{
  "image_size": 24,
  "grayscale": true,
  "depths": [3, 6, 3],
  "kernel_size": 3,
  "mixing": "mixup",
  "lr": 0.0015,
  "beta2": 0.999,
  "steps": 40000,
  "epochs": 32.9,
  "weight_decay": 0.02
}
Rows from block 5 of a small image classifier, named by matrix and row number. Each number is 128 + 32 x the weight over its row's rms, rounded and kept within 0 to 255. All counts start at 0. Numbers have three digits each.
After each channel's rows are labels from the 100 images, of 14976, where the channel reaches its highest value: "responds to" is what is common among them. Only what is clearly more common there than usual is listed. The data: photos of plants, animals and fungi (iNaturalist).
# conv: 3x3 conv (model.blocks.5.conv.weight, 96x96x3x3, each kernel summed), inputs 0-95

conv.88:113129116144124141146184072118183126116142151113124149102118111154122138173173187107095110115053135143144113110122167162128129078138154082110127146090099156184173163142112100140153106077169088102076081058166088055113123103070150111152103118135114087086091160088145131115092078165137079143
responds to: phylum Chordata; class Aves; order Charadriiformes; family: Scolopacidae

conv.51:129094154070118137118138110131129110105161129140152176139116104124117154118111099104135139121084126170085150105174061131171114122167114043063097090109072081065153137224142127090178119158151081147165131184126129085143089122127119099085107186130130150105107144114126090107130108098082087087
responds to: class Aves; order Passeriformes

conv.85:061112132128142174127120118131088127143095138145087103120096114083119078131061126105148150121171164111128099141086158153141138171086102155147134121109097122125209167069112146029150106153111160132192103124129195113124133105151120127123142111091057118145122129156075095137193138137140124049
responds to: phylum Chordata; class Aves; order Passeriformes

conv.84:158116134118098085131107125124128045150111128076065103107054134174150143135174110131135101175082131201184100139068118090125171175113120148055136098179151135133152128106134173080140132156146107107122085080145128150106122058139113134066161109122087087108129115100167127116141113173099128150
responds to: class Aves; phylum Chordata

conv.94:145103122093090120092150147220109141099093151108108123081103097147119131114137145074063098097132111110077158060119155092128166117114117093062124191136140149124147123129147134157129112087157165169114116138107141044086157162069080075096138123160132131081086110156138104099143100135072081134
responds to: class Aves; phylum Chordata; order Passeriformes

conv.55:130186132093099099133085150129115135085108173112137117130181076122096132147162117072076114135093115162145090128111133140122127075148085056095128108091079175115100179132130160105144133010118130135169131106166100103102148122117126121107158125158167121116091126099127046164072102127072153109
responds to: class Aves; order Passeriformes

conv.15:104126088131102167101134131110125116134162172105080152112163140094099121124160089052125146159114093153144168149126135149112091106115136112094135057135134165088090196081136143112139075104186106155107142086128025147170100194151145084100106101148168166099115113114153139096164205110126120127
responds to: phylum Chordata; class Aves

conv.29:101146143155115166101149139135161145157103133150158086116098115162136109134107178193118129134007103097164126183157104142096186139084125116133118114109162162138148126155086171153127095143106131144101124139096174068186076168178049130147089136177145102140119131105134153127122152106077150074
responds to: class Aves

conv.80:129090168124113104145093146134130120156117122108157138106102194117155127130152119103119182136112163098120051159053141085134065131110152176092111084140115160161124174159174153145157077128121124022166073099150138162116127126100125051061077136148094129154143108104113141119169117103120119161
responds to: class Aves; phylum Chordata; order Passeriformes

conv.1:074122155093098143180139082139112142156103110142049144113125158042137125148159165148125178157151139108125110143041116112152078059114115106144098140184133141096151117100126139049092164115162114098153148140145080106111088151126153067135113111136143108126053125180100149135151184144135144140
responds to: class Aves; order Anseriformes; family: Anatidae

conv.35:104123140087142136139087094120110080109111130104050129108172108164124075114157085084113116178112126136109125086165111153110128112126063147064144125169184070079115166088153159142107068106069098089082094118158159139079102112095145121170115095055138152147082118119153102164122128102104082118
responds to: class Aves

conv.87:103145103150113189138114128058124192152142163118124128077109134067109115109125182119079147101110115111112078125113105149087157074085134160098120178169139155095196116157142085114158077098133110139178115074071138028119110106127094130110161173172110093110134106079087135145136117132134151111
responds to: class Aves; phylum Chordata

conv.40:118073145115139106124151133137137160083119118195160176119116119087110121101111166132054165083126127109110136150153110112117099090093091062121135196079129169087166145114097103145151128105129144159196169118124115116177125135127172120142144112148144114010137145136133114095144119195059173122
responds to: phylum Chordata; class Aves; order Anseriformes; family: Anatidae

conv.17:145120138093132115164129113117117116202091154145114159098100158115136180100136116141152144086154098082180092121061069121107092125105179081145096156125120162119124113116141138117151111149136129078139079183106116106049054098091044127131110132158124155124131068114087120158082108207123111139
responds to: class Aves; phylum Chordata

conv.83:139052127143065093065178154132150099122119136159142076067066057159077119108129103151154090116169119065102160119119146146152179155087145170120147186117180164128159107116126089215119146127171124160091139179130143127137116186112110134108134116117099117143147114107139150122118117129142063117
responds to: class Aves

conv.30:083156151129192163115121137131128119120157090176172144154172026093114147165160111127117129152140145140130169141111222098101149117143125133182131149096115102108144075149125097133167155101105147205092149095033138119156148155183143130127138122161115143094121104186070116087131157144119135136
responds to: phylum Chordata; class Aves; order Passeriformes

conv.12:094123137058113195112149112118105155127130200107113078133155071099133141117166142080135062086136151159104132106069138084172119100147086084085084112155130155172137089068151152118183110144134131142131059108103082103061095113133087107121142194129137136110087137145129118136143095120115127068
responds to: phylum Chordata; class Aves; order Passeriformes

conv.71:114080105083151107182096074174159154102165108127119096111115086111147182120165118074150146078115161160108150145126136085123086152141083054161156059133116108125089143155126096132137145100142129158142112110117057147187092110160152052146171140131073109047095172135151137136158133152136141134
responds to: phylum Chordata; class Aves

conv.3:099127136103139105152082120105102105165139127120067100122145115102182127125132126110090124072087186167137102106130181095109096066130144143100122084186138122150181093138104194147146154120124094141091159054179144147147026152136145110089185135134166079117109115154098108117130081077112096133
responds to: class Aves; order Passeriformes

conv.72:138109123119134099162090147107149162135008135141153115138155086133080150154150108122096116156110109113119000134087141117094127104133092136140152121111119208058081126107103140150127143110094082037157119137122126152079117124115125065162158133132127140130112145146144118151150130128084119136
responds to: phylum Chordata; class Aves

conv.79:122101080058148169106087140105115086155134139089161118168092096137092151145144119108119136121119108101133119079158146114164085100134096133074111168042097169134091155134171146154148024121160060161147142111134106136081101087126065070127108059144140124146113126126140108185110122120158113121
responds to: class Aves

conv.54:143129110146117101107118147136058061082084166116148130138179127068069138080120141074064179195145136063074043084150122158118123111130101097128150127130143152125121146112099140144136150168067124102161164093117103131059152089101155107151132087151134148125108115099086092154127130133172122115
responds to: class Aves; phylum Chordata

conv.50:128165115079123181116176131123038118098123117113161168131094127125097168118153098142141167112155137124120159111155149169129090079140155096142142134109018143164158108132096097118101137068190087127118145089099113086100118144112076089128130155136110068112115117066141121097070078133157078157
responds to: phylum Chordata; class Aves

conv.38:101117152089121113108111132190162099121150145121123143171120127162149175132123053098142071158137088136079158152129195127146179107107173112101149099147130102172093120169134154115105102150147142142056093123118104106126109218174094115105073107151150132115186139206167139104082143118137068152
responds to: phylum Chordata; class Aves; order Passeriformes

conv.34:140150143151113127133145122083108049148122122112134077154148126165136004092121127125088124072129134131118098154116149102119107131147071165050147120093152141139117148113125126126107175140077105117103153099183093126135108143091141171089069085141188115119163106079136061110088101167121167098
responds to: class Aves; order Passeriformes

conv.33:142082150110144161117098131177111160077111099060127137122119120156131198087135136082084098118097133120095148125135156122162135076164096110081084105138058095111144104122132204137185071052102127165146123130106100036161103140147152103127114144178112156127146135127092146153170115097133087095
responds to: class Aves; order Passeriformes

conv.61:102100134108124116095077121082154143100143136119187104130111148110067086088172102109160076094112058111119154111109087152196070150092127084102102061102151118134146177117114091136164090141115089122169138124132071155157176141120119118111132146150153124116164129156072128069138104216146110080
responds to: phylum Chordata; class Aves; order Passeriformes

conv.19:099100093073155093108052153133139122120147140157117099074132145157173100141155082045156151071155103106128138104074168113156142114067126127108127131102187216094130140126128116104132152138209114163125114162144132118116136152106139087094098089127092188174131123134150066119093145128129072133
responds to: phylum Chordata; class Aves; order Anseriformes; family: Anatidae