Rows from block 7, named by matrix and row number. Each number is 500 + 40 x the weight over the matrix's rms, rounded and kept within 0 to 999. All counts start at 0. Numbers have three digits each.
# conv: 3x3 conv (model.blocks.7.conv.weight, 96x96x3x3), inputs 36-47, a 3x3 kernel for each
conv.0:504488510455475536425462521470480491473474479497506486437451485469492524502524553559576577486491541490465515540504516520472500464421472500556525558608591553569573490485488490477477499505502473479463515512485533514512468469469510519523501527532476500494525527521544555541501505498424394432423388430511536527489494516442436479
conv.1:414455533414455521441482541523550517525538514525527498516527515486501508482487507449468470510511505505513497492467468488468490504469487518461433509439429540474486477514494476508502514527513549553513517502472494476458473515496474523508502526527492501503520507513551549559557534537546518526502482490491529546457487520434471495
conv.2:466495496500561552514571564465469489453448467463465491458453514471483524545568599540570584458487540397411479510452533505439536483467554467472457501532515508539524537528539496493506466452484493489516509517516527533500501542520526574553502545521520535533482493486506501490490494498448446471445437483547538514538553535522549528
conv.3:486488483469481484466474487492421477463406446525475490549534555516518549551545553515467489512445465445390420507502499513519517525546521537540533502522513482497494501424440474404435455418427502501564481468527476482529528467452491463460465454431431437426438451450481471475552537538557533524530512515530501494503461465445448466
conv.4:420481560406439550459447532537534519563572541513519486512488489533499476484450446450453474508493487535524510531520530538513496567522507529506512514467470513460466533556545603689642582648606558511493538494478516479487482521523513558563488520515493493498491495513519528548485459475503479488526506517503521559491522565519526549
conv.5:461491494417455485502515523522514481531526504565566561530512522501497541443458495486484459493490498481484463466481506430443473520519525421441436473497490426441429501506492506510508519535531503466462472426448507488526506516526472502531407443469468471455522538531478496486521497486542510495553552523489487502463459481526515519
conv.6:459470450500525505525525492455469489386408424427427429508516482490492474495478457447475460449454461504478488455468469462483488488496502559549519526517511423423412455470478447471450495497492422424412497487473527535554428422421420426428458456470503528528495510495530512491442442471485457480525481485419390412503496495549539508
conv.7:405438502383406461436430458484493429521530482493502474496495496554551542543538515533556546510531517491494496496487531499474489508472484543552511556575544496508498503512489529544510503518504498443433499468466471461464511541522530556533480508491496502501483496515480490510459451479432416438479477483502516540493500505480480480
conv.8:449502548426482551431460533511491456539539484518510459510492504516492490507481488505500515537523502546548526555544560556534550561523527496508490500495470529531509524519496592618560574585529553490452547483458526485482449477480492528499489520493554550556497503525476472506489452483506458489515482521450461482469488517506514526
conv.9:512506486503488492475476492504479472501472467534513485501507513511512494500482453476481478486476484485473462548543528501517505438463453543558545527530519545529535488442456525485486537533510485494475507501477473479474489481463532512510562555525448447479457466491512508514506493481448445455415432451503502477495504515413409441
conv.10:598584493557544490504506506526528518478486483483507509536520497510498500455466452611623532611662592451475456550542532533539518481495481569522511537514497538532516517534526494520513441469464505519515514518523518495485541486466516498475469476465445443467466451464485485484592601543499495456399401404488490456514513472470481459
conv.11:547528486537513469489478458512501496507501517463467491474469488496491522481485521484490487512526499462442470525510501493480469462452432478505508476528506501558526457444441460467478469469485509517564495507567468492564485473442456451438455452417484499485485492494454454484560540522577544505526475453529488488536487474521467455
conv.12:478475453550511453561505459526544533540561565516536532515536495533516473465432432494488510515516493510504484539557524562571504503519453532541523606614547564592511551524524551539535518517520520550560542580571496505521531468482559489523572534556527536509479486495495496512540547519572564523538531462509486442551515473518466460
conv.13:482497538487493527488493521504548554536568563531554543508488499488463484526495504461453491481486495448463496474515524553565582606611615467511482488526503463501480435439453430450449452452447453432472468448460474463491463470474470490491480487485530520515515520500508496485538535531544542538539527514464432469499493520481486498
conv.14:543541524604571519597567522535534535479474480433424431539531521474454459427374391489454420541522486548525501421409408493480474506516507502466472486461469453457456521512502503505488487493474524537527505514537498533561535529518508487478490478465555577567552581583516533544509510508514525519487497488503505510532525524512523500
conv.15:547527484582585556564603586451479511449456492457455489477483472460462462572555534504526530520551533462489506417443481495510539537543578484485476479502484478508483477491503456453474436418451475481479466477515487501533476508487464484483449466468481502459467485442490489460544580554504532531460461471500512502530538509515524490
conv.16:561542521567528482569534474473445465451451472427450475493524503515533501486478466526492467561534519572582547507524527517538515533560548501483502478461468451428420486467464485472467505506500492489510480509540490524563516499485500473457514496469547538504538553531503510510518528527528539530506521508481502506495487488547549524
conv.17:532499447552497444534495472480500471470479479485496520418390393460457491456487493547580568541571566462489485540536520537520498516495458523549529514528519485505511558581563556551525508483483352383453449495528502530534545534526542518529523485499476457453417421425478469458527523517511501489522524509566554520652615552600568515
conv.18:468489539458477515476503535445448461456472468484483464503520522497507504495498477451490534443466498442450471460439426491460460493487479468453434476470475481485495445443457464471475498493494559561575554553571521533533436442477449460490490492492518521523483484480493487471459473474465472476483493480521534560501520540484526551
conv.19:511529537553539533525509483502503500455451471424441480519500517489468490514477485553540529505473465513514506480500477507519507485497518496539546478524532495506520513524518501504492479484498457476520448475516477481538515531550467475511435449476537522516513517521504513506500480488475453445472460460472472482511489496556531527
conv.20:421482549437498569462500548491491477525510479538527488484526521546558523536518473431484528464480473529548522532515519551525537560536534511514507536531525551542544494497492535552524554569526507487428524491442488463439445452444489483456537532496471474483424444472486503527478456491479454487491475507474509526511551552530555558
conv.21:470475446512504476515501493501471483485454487519494514558531536501467476464416443473412405537500467588566553498500494560564564562571573429418428518526520487499492486467483499465509519502546408438483395423492474488524456420454464430459500497514545550549556554555514515529498495481541530516531520508435432442448444443489473488
conv.22:530537511567557507543536492476510511465502487465466464497510514472472475459470471522496474517524501471506474448459450477469460478447463529528512541544526482499488494504506502526511483497484507530548492511536477507519490530534479515510481506480526536516503504482446426426457467476474501483470469462479475477471482477467517517
conv.23:596562533599582557568566545494494548470454523479429491501514538497520544487504526513527547456464492484478488455395426493461478534494513472458480461476468452438438501473499503479508522485528456513520504562558487540519474436442481429435535496470493465444453436414510494459516547540525547519519521499525538486523557498483522502
conv.24:496509498469467469477452452527523582527523556521520537478479499485489488496504503521531565510516536504527536537517508514487482502484463477479504483480499547533561514491526486469485504494495456480491451473464479476477480468461490487458546534509452467449540558535566579574508508529517520529484498512537555513507498467484460439
conv.25:435467458461487484500513500471501529513531541527545544482511516462524518476524496465555579469530535480518497448419410481453455502476491493484455497494455476454449467484490494490483503523513503563526602688592532587494427437419481496450518523490550533507516505489521532530473487483510527521512514503566578518556599551469526517
conv.26:503479484547538529510550571520505477502478457549511488449443456430394433505467477479455390490471433577561536496501497537553574519550575461477487512523548459490512521520492497492488498489491489493504477448487537470495499512495487497499497524532533518506508500494480488481525521516537503509522466481499494493504481492545517542
conv.27:487507525508526536523530523476493483486506487481486469432437440399411420466488497551550569516490519441394429494480507528543558555571562517539507601635587567595548525520512478469467433414410436438457459485463545546484501531521515526515478486470526527531514510494489486472450449463441470487441472481514514499489492499473490489
conv.28:526508521525499475483455462473513518458484525498531548508511503522527530506516538582586583573525511557505498496534551502534530479473466538545527536539512543537497455503547464503561478505574470510558449512574492546585503520560521524561503509557536544534518499494492477501491541540466469448430411389506511538527490492529471464
conv.29:448463498413450479429456495481513531530546546526541531538524487527526492472465439511509543501516539487515549472468433465460411461457425493526501513542524507540524485494510498511502485495482485508546482518514470498485482471474513489465478472461522549527533542515519532508491505490505524508514525515479493474476492481444470472
conv.30:507480500533502500559509469554549521552562506491518481592572513578535475528484438515477472528473436580557498520499466500515471497529501537516509505497488489472473528541519525562530526563547482467465403383426401404502513523509482492506500493512496499500475488491448465467443406421473469461481493475443407451444431476510515516
conv.31:484495515464496543480482522497514498507525512466483480441418434505504487565566545575584557525560561449460488425407425454430464503483483515486495489464466480472486496508478525526514512513500538540506535526469524535484555561536539538507454447446514513513544549554536546542477491483443436445456456466516549547460479508447456493
conv.32:479480491463495534442496543516536512467493474465479438514511537495476497504497506525519482530520512491474472553534542530516566542544582444402382477440405509477466515536501507530499476495484553559524544501461555497433483514475478526480431494488500503525474483501501512532597583570509506520449446466472489491453495528448486512
conv.33:568558555578565545480471481525516519468458462452469461530533536485476473530483474481423415491443423534507482587562557587575561515502501498492478517496484486482461553546540536538548519534537506525520505506499536508501530514523490466478484474477453463467382393419435417415529529527501510510441444458484475457527519512516519535
conv.34:494531557496538561495526548517509490579556509569545509529538538529527532527512543480466491502469473580543525548539558529541540489497504506522491533532502513520484501499493545549518514527503584549512566534507544493475480507508503549541465528525505507493440441439414416422473440456498480499537537533485483504478498519500513523
conv.35:544488475496472507484435478485468477450465470474464430441521548430509515485516503503531548482501518504489497473455447493494483516514501586524460553504430520467365485502517505532546521535511473478483472490495509518486487495487517501489529515484439461469515471465569498481507432411480403408478380363501474488493499522506512520
conv.36:549495435540487419534510448489495437500510505490506529418426463393451521437477515526523499567558521483512513518492463508504471457442429493497503492497488462465460556565521545542525479469484523463432491475517478494522506508507513503511492452461465467466465469476493487499513495443473473446521540532578543500612561503561532465
conv.37:508519522523511504522489487529559529544564536491506508468452451527533532583601614529551531498499496510474484486435464526507527489484502549565566546556562476475476524547531536540526513505511509490461500493486492485475522581564523542521482486490479473469466446459471481469421418407481457452533531529504532526541537521489477482
conv.38:535544608513542623468503593513506463531539501536541502496477496503474480514500536524487497504476496519508515555524564494474531474464512496515473520528485495500470545558529540586563500559530603549508586508456554470431455520511476610598434578576499492498473488493479486507547506521514465515522490542487496531481500543490501539
conv.39:427468539452497549503521544467501497491519511427458465473471476491487501461444462441441472474498503451473501519514474524518503576572556473497454506532509490530507517536539499528531450468479506492488495510520446462481487519518497512505441457456584601582580571549556549530592578521574570545552559554499509500488498500455457443
conv.40:494503498547528486570522473570611597548589561464504495548554502467467422430417399516546519579593550528517475500496481504521480488509470546501483508463425511469448552565539552566531487495475532536551520560557482510506545541517552497476528478472503520532477473488460450454495524508557570552534549529516513504524528499481483478
conv.41:455464534433422508463438482553571592550550546507525503536522518524512498512515528491505551496478516563569555410412421411409423441446448464482464436457446431439426511498531471466486435443458476499505470471491471488506527531552486484508479471491469469472504510500509519501462451463473454464484478468532532544521529539527538529
conv.42:527534514542546544513514517476482519486483503489491470470505516528570559514555521508519555486488507481487492551532510580566540537540508507502470554564541509523512534519519535518508536516492467517493508564502482531454499433424531470430568509459428436451383386426504497505536542534482492504463470491595617533605646563510538525
conv.43:481504520547525500540479434511542542502532539495504503456503486444483461383377367482558580416464486464445431492484462521531515533510505544523499564526487525511467505529534494519514507489491495540537484564548429484473490485492518490468517499497481470483494459457565581564459456448492482474545536507518558517500550527444441440
conv.44:552509478588522428579505424515511538486480503455454473581586569556557534523510492551483481561489457564525487544543513562573538541552516542543523537542530527544541510494506487479480471475484487503550475537577477533583508441476512397439522442488505525506478484463443437430475483483509530514502522513494425402508444431543493466
conv.45:540549535526519507492473462545525551527524544486489525475448448454430455435420477502473464474447446528501493529522524524520521499505494515493504543525518469459448541528530520500509508511525457481509431468512404428507539519527499477499470440465521519507495497489493500515514514488527523512505505513533525511538514500509475460
conv.46:559531448560531449580545477562565574541548564534551546493494487470487483433453417531534457574585510546553491482449429509477448537525490464473448492512489510518490548522530550531527534534515468505544513564582567613593541513528556512506526484465507516501493491495479482496570601542628664595575586539484449429517506454543548494
conv.47:407440522377407481390439514558573547559576538493504470523558496508526484480497478415464439491534493508560542528507519528513522551516505513482481503463468481454460502523482512523506505511502555557522523511472479450434501513487509515490498505494475483495492513515530554556581557555579565574525520525454484516414433475403419440
conv.48:565551500522538519470514532509505483479472469513523502463482488423438457478521542501501435501523496471487480495533536494518538516526534488466444486476457480474433534526500511494463512504454460469476475481500533539549526486448529510464537529475423438461410406417510506479530546532497499511484485499498495487499518526509536538
conv.49:468483445465516514423459503483455447449466443440475461506507469501492461503490455511485479551554513521542506437456501458460483493494516474506512488477466488465443458436445516530492504534508534516516458446436488484460471473450500512458488504464507515488504496470491468463506483553439417513470458526486475505485497538473485513
conv.50:490498547472462517476448484465455479425430445423419443495518506506522502494485468459456442538534513525533512491471482523493489563539521507465452487435424484455437488487485494490490508510499495522490492522511503537545507498469515497471527496482497490482509521517534549562550535528542528525532525507476508532475496531498511531
conv.51:473490591379462601397475606452465433497507475533548511455429449525508509532537548548573612489510553477477506560513558515473533526469519520508461553539486556543521516521512528545522520551526563519482557501440507448425450507488488579555476578550508496503517510511504514520553517533488431479502464519487508537458478535452450514
conv.52:451478485461467441496489427459478473502514497570568547516525517512510512492470498476469504458437452437439430475481499501511513493496508490491475492491497512503512431450431453457450516537523520537589547559575545546551448422449473442446522479484502507502493491502453466500514506531547530534567549529473443460500493479511525503
conv.53:449479483412485515419507546498503457474475430470486460477473514513508523541544537556521466565545518548546542553562515530531527472477473457470418470488448453485458518519478487481446433428414479451455493414427520446459501516472489525484413460456514518503541551532563579556513513496526509503555531523493518513472477509460487501
conv.54:467479507522538509512486481485481481448448452421428428469491492511505502565511480451480486429418434532532552484496480585633597568617555478500497503516487457475419513527506475474459452457453498503504501525522504503491516529511486448433445443441532535519532522511496501500532513509542534524482487471504520526508516495513508515
conv.55:516509490542528525523529505545565597457486536520537572521490492491466478504501514559530532538496488512480439483480460483486473486471449445451451426433403467457451552549561541520552540505527443450497488485539499475510481442482493471476498481499476455470404396399425414448551543526563558543523522515471454450521487504502475503
conv.56:415478507415469504469517524456490451464498456479505445454431423506509508510523528547552547456462450460492499459437453479460497491475500473511499538544528529524503492514464467474438467491461529512520516476467575526475501547504503544507495528474506532520522539538531535533542540498477473461464445472469525549446496523492533533
conv.57:511525549461499555467497561477488477562599552555596539463410389506503456525535495507542557548588590502535540524522539499462490519488490460476472509499484513488457501495503516532511520540524519491472575558493563544468452491494533604574531597551526539530485505502486507497470442460495474492488475492451462459443465470392418461
conv.58:472498490463471447470481451490517519528537535554587568482464495490466481491472486460439476487440453440435435536516516531516510498490478560584559559577569529563547479439454512459463478429427466462513429396445357344431516502495515510529482504486478460466465455467489478498510492491500469470486458455456415421471421410450415374
conv.59:465479524446469515470495510411457454498540545524556566400412388487492472522518497514519554502484488490474458514492483530512508541543533494532494551586558526559531458459469461470466460461473417383390431409400474463452474490479489502501441469474557567555558568540492499484472496483488495468499511474468465470409400420421421423
conv.60:438507574423469544473462487501494502533555535514527498468445443532549511474506488521545556492510502467476467537508524545476494537483507505481475512469445516442419506483471535539507520533503507505498562561528548525480511533508528562522493512474483496486470495511491503523455423476482439457528488497461491486436461443410423428
conv.61:500489485469461492453466493545524527586562558589555560542512520541513525478453525489434468484446466518493505558570584472475519427436490525551546559577555551571544494482515496502523510513534508511543450401433407351432476466498434495549435500553520489456529510485512520498533519519521474484494450465473458496413375443428387429
conv.62:477518523487525526481492518511515499480482474470471456506508539517528537509525539571546514563556515490490476493489521495473516500480527451394394431384375441417404535532513521519490499494468519507479509493483507503483534527494533537479512512448499489468476475469484479480516514530488507509482499509519543539498516510469501503
conv.63:407470550423473546458458518544536543559555554526511500553567568558552537503490444485485485491492461557560525491483490517501506524508503533511521531486491537499498467471481494522513514538529558545503578541506502477472457457471488491496512506514449442451449457470526526540517473454502471467487470483500516553487519562491516546
conv.64:484447452427380394484465472447469455421431435401408435475490476501516507471482483471484488531547554516533544502516516486479464471461430517528523465474472453456454501513519434446441419441451439461503444464501518521544558559559479471464451437451529538506510524508458449469487488485498489486495489482521471443508453417545503481
conv.65:442458490428456487496482490424442419489492479501497476467469467538535517500493481501515513457450450552565552479502484536566533560570543428434449477489481492496491506493480540539524522539526507474485470427448493455498506497487496481476462452457539551518561583563500512497526508462522516478535540515440460467456447460503491500
conv.66:486513511522508477514484442461447486422429470440442505454454467514524543540534544533527545473460466445447470557545545557555542496500488503529519539569555521544534499472475434415430414397434473463508437471538453481540502518504488468474463435461506524506546550560557558572504481468489475457481482472465436407468429381430371329
conv.67:488520583475503577509530591542578549587600560542561532477450455502472489455452498490490472545537519496496487508515535516508523538513516496477455512487484517492513516546535547596567524556528550531508527478470516465467472547544514598598471520531507513509490499505490491511566551554555532538565536563476486531510502537527499506
conv.68:529510497498477480453422416508493458492510517484543575522475478507490482516500490464443375481485426494496463514477429498475450525505483547568572504512513487498504527529503511533517497536552491441426493473491472492538517535553503536557471491535397404386485484449557543519467431426486469449522510486495456464520487503490463475
conv.69:582550472584549449543513426522531495512504507553539542468435443510465463527504505535502477558554548517530524417414426416403421463428446473465436481498469489505491508537528519515533553542555394387443453451500500504522464499534485495540499498547491490462521520487535541525539539535544540521531530494462455484516508495527524485
conv.70:473499542470524574456519592487511473552561521557565519499484491513504512498498523499509519513496512503491501526515537495504516478474501487479468531515494568558554487516501520566537514543522585542503564496458509435435431507488498603602472573565467450461482488495519524534555538534483469487471464500500523551494521564490505539
conv.71:463492517454495531496527556501514479525537510550557546478440450523500514553565581527543553538542555491489505491511554435434513443434497464454443494490477526535529490511489481503484492517483550516495548514493532517485507551513533614583505599559491482480514523493534537505532525526497487486501490492494504528453458510436445483
conv.72:494521486499531477491512446476493473495500495501512511529548574474520544433480497523510477471441425507485489463462462450479506410446476428431412472477466465461448497481453463453434461469474516562555532574556485517481457465431486489454495505489522508486489481474450454454437469461471506488485498486537549505521546498475506473
conv.73:520516508494521527519558562470494476490519524483523516517536514587612579529539515476545542484551573490528531529535553468470497443465486494507503534537529548565540437456458412424441443455463500516494519520486493499472476494479469503491453501489519531533506521513480493465525537522482499487438454439516507480449438437412414435
conv.74:442446506447468520453476528530550555534536556471496508455465470448475486449490507485470452462475473439484532448454463498492502531525536555591533559569536516542498480499492464484480433456464492430388465427394445460450469478457480483449448478462506531524500529516534560551524505469491468457473453455456448446460472464433463460
conv.75:484498522468493541464509560473497557484494538517513535491539557532569562524549520516564597460501566427460511557532520547535541528511525498507494521522523527537545494495514470461481511485494453490479505548497498532460459454460474446453553532518463450450413413421487490486542532530540534533525520519543565509536578519477506485
conv.76:426455487445480517482516563430471502439464498425442476478459452462471474505516534460499514506537550444466494437462461506490491570540551516477463487458448439438423468509532487499507463460466477492466519517479546524470481500494489521509468504481508499466486482466535538535498511501517521496507496486480519535495521545509523542
conv.77:544542511502488453515482457466454486477485514465486488537543544507517481415420409481466486549547535578586547516512514498490482468473467448465449467493466421438444437396434450415441475471493447494522491517539489495510456413405470452449473481465462469444582594541585600556466494483534544541544554551496469454488464482541512526
conv.78:589541520522498518387417504510517515469483479499532505529485471504472482524511506506507505461479484469468453545550542527523509478462462484511484518548518474498467547550542519517516508522510435459485497510509587549505550514492528517496493528504509514509443441450484489470545568559499492494489471469494495479505515512454468519
conv.79:441474489463462460459445428571580567575572560514518504588585586528521528490474502506465476496473473549541536444461458472494492470495500485461470482446447481461464512511503520521508501505498541543513522509493439425458507491489458449464458456470510513515472492483461466470433425421487487471500513504509517511501507507478485475
conv.80:488518474468468432488495481489523489557602562488533504574544509532503503452458481482524508525575542555596566490507514473466471446448444461493483487516495502531492467485468482498483442473462540541527528519526513510493491517486498531515460506507522525504499511492456453447459475474500510506497503502512534537517518507501508502
conv.81:498479465552530503552545510552569554573577562540541518497470495421400436487473503509485457566542519501487468440416444459449471488490515510467473517484502531503516502517505535551536492500479561549539527501514505493513490541548496547549473483479567564559523523509471486499549540530522512522495507524479473483525521519528521496
conv.82:537535573501517543504550575500522481447451452482466495506526529540579593527566547536560563467503505389424461474479475479450443485458456458444440468463459517523512510509488475452441499467478458485457482498497490515488529513513492483476521538524424433437455463452505501496441481466406461448421466478508545508501508472486511491
conv.83:500518490507520494490499497467430453452444457498499504537520515542499482517482465554532506508509475440413422567559541557561541533538496531528529528526522524531529534452445539468467505464438458451494489453496528485518526460445550495489542514488508495491448445461437422453509504504480467459443431425480436412532497489511483487
conv.84:492505527492519562476502553510536547492513522463461461493496497483488498501538545507521537503519553457472510527520508535513485513492461575568513579561507541518464547556569553557556516516509478497528490498516518514522522540549512541553489526526409425401361376373387419416439467484443479489448442443502534544512535538538531503
conv.85:488475495517498545543549610517535501518519507514505496500476448515521483548545530455493527446474508479486503455467454468454460470460487519549529553594571477518524452469479472478474458457472494510482536522455554501431460502509518554546525565550497510515505513521557566550539560555519536531523524513467488460449480455418453461
conv.86:447478545441457518499462513506501480503511476458460421515510469529514460467435403441439404536520470590576534494495494541519501582576536492469477452417407487442432508525494545570535526566528539499471515481462514497499494493475503503475493489463486503490520536544541567585511501508552547546554557543479501546466487533516521532
conv.87:500485486512495495517491498479544506497551503502566496465470453484481448485486449437440468420413432470457460455471465507525530545564563498550502475516509434473450439449453445468441489505470447431442495481493511509496509540508503535497526541493466456440474462441488466448489482475527526496537543509495464495532524541524528517
conv.88:448483525443454489463453466465487488493489499549539526530545555518521535515508537442460505482466508473455498431434440480477504468473489552565538570570560554578556498467481489472497481467487532519524510491519484483522483490503491485501483484489506512524458476494475477486437395416456402417468418440536544554536528536499504505
conv.89:531519509543525491497486451523500517508487497493488486453455474440419421407391403522516502497500507542559574467480490541543536508498481537522526530522523499507494491476500522501525503472501444458494423461487427453459474470485516498512521502520569574550481493489485508527498496512479481486450455456533525490555544506536542493
conv.90:472480461467465461497496489561557604536520572508490548483488524532565587508547559458476513469476501464474492492510514460482493471470467499508503482488471498507490520513551479437476474427455467490526522546568540561579510493484517471459572542523450437432412408403437443449528515521579565562588583572532529492536531502527512492
conv.91:489509532521501518539499501517521491488487459458453422545519510501466457465424422486435388571529465588565519482482457514507481555545515493441459435408425458421441507517500519540506492523496550539523502482493508508533500509500495512490483493476503504490524536534512530556526499490540525511535534509470500538449481517503511514
conv.92:603584493589555471544516467500510463500498459480479469533504485469437450471478508518498413530518459515501481476485485460428451401393434500490472501497477474476452472500459500525505489498488554578578515519517508509486514530504517547522492529526530526504523529519479488492457495468475483456507497467443464472429474476471493499
conv.93:483493488475489494483482457441464441466509474535565545544525478550537507516508500507488501432375354504472445503522506499503504444471497450449469483472481509480483475490492465503498476514511540523515550513484517471482478489472471482486504525525506510503509516519507525517487464485483479483523542533514505516498515551511523528
conv.94:499504547470485537458498544517515510533536544542556558473470501507502527526531546518499537468449480471475506487463499477479516509494535533553483543556497551564507503507526511530542513544547492479495493479512490464471481522525521575572511580573519505501506507482519525524425419479459436498507475559467484491425462482400454467
conv.95:534532550540528523520513483440455448436407411453443439432426447460459455517499492469468482477460466474456437365372397426427435463466436515477488478451459481453477503514515488491492466443451533498504483494521480496516448478516467453482484441460499481472482485481540555556538526518540514513496484483522536547559564561543528508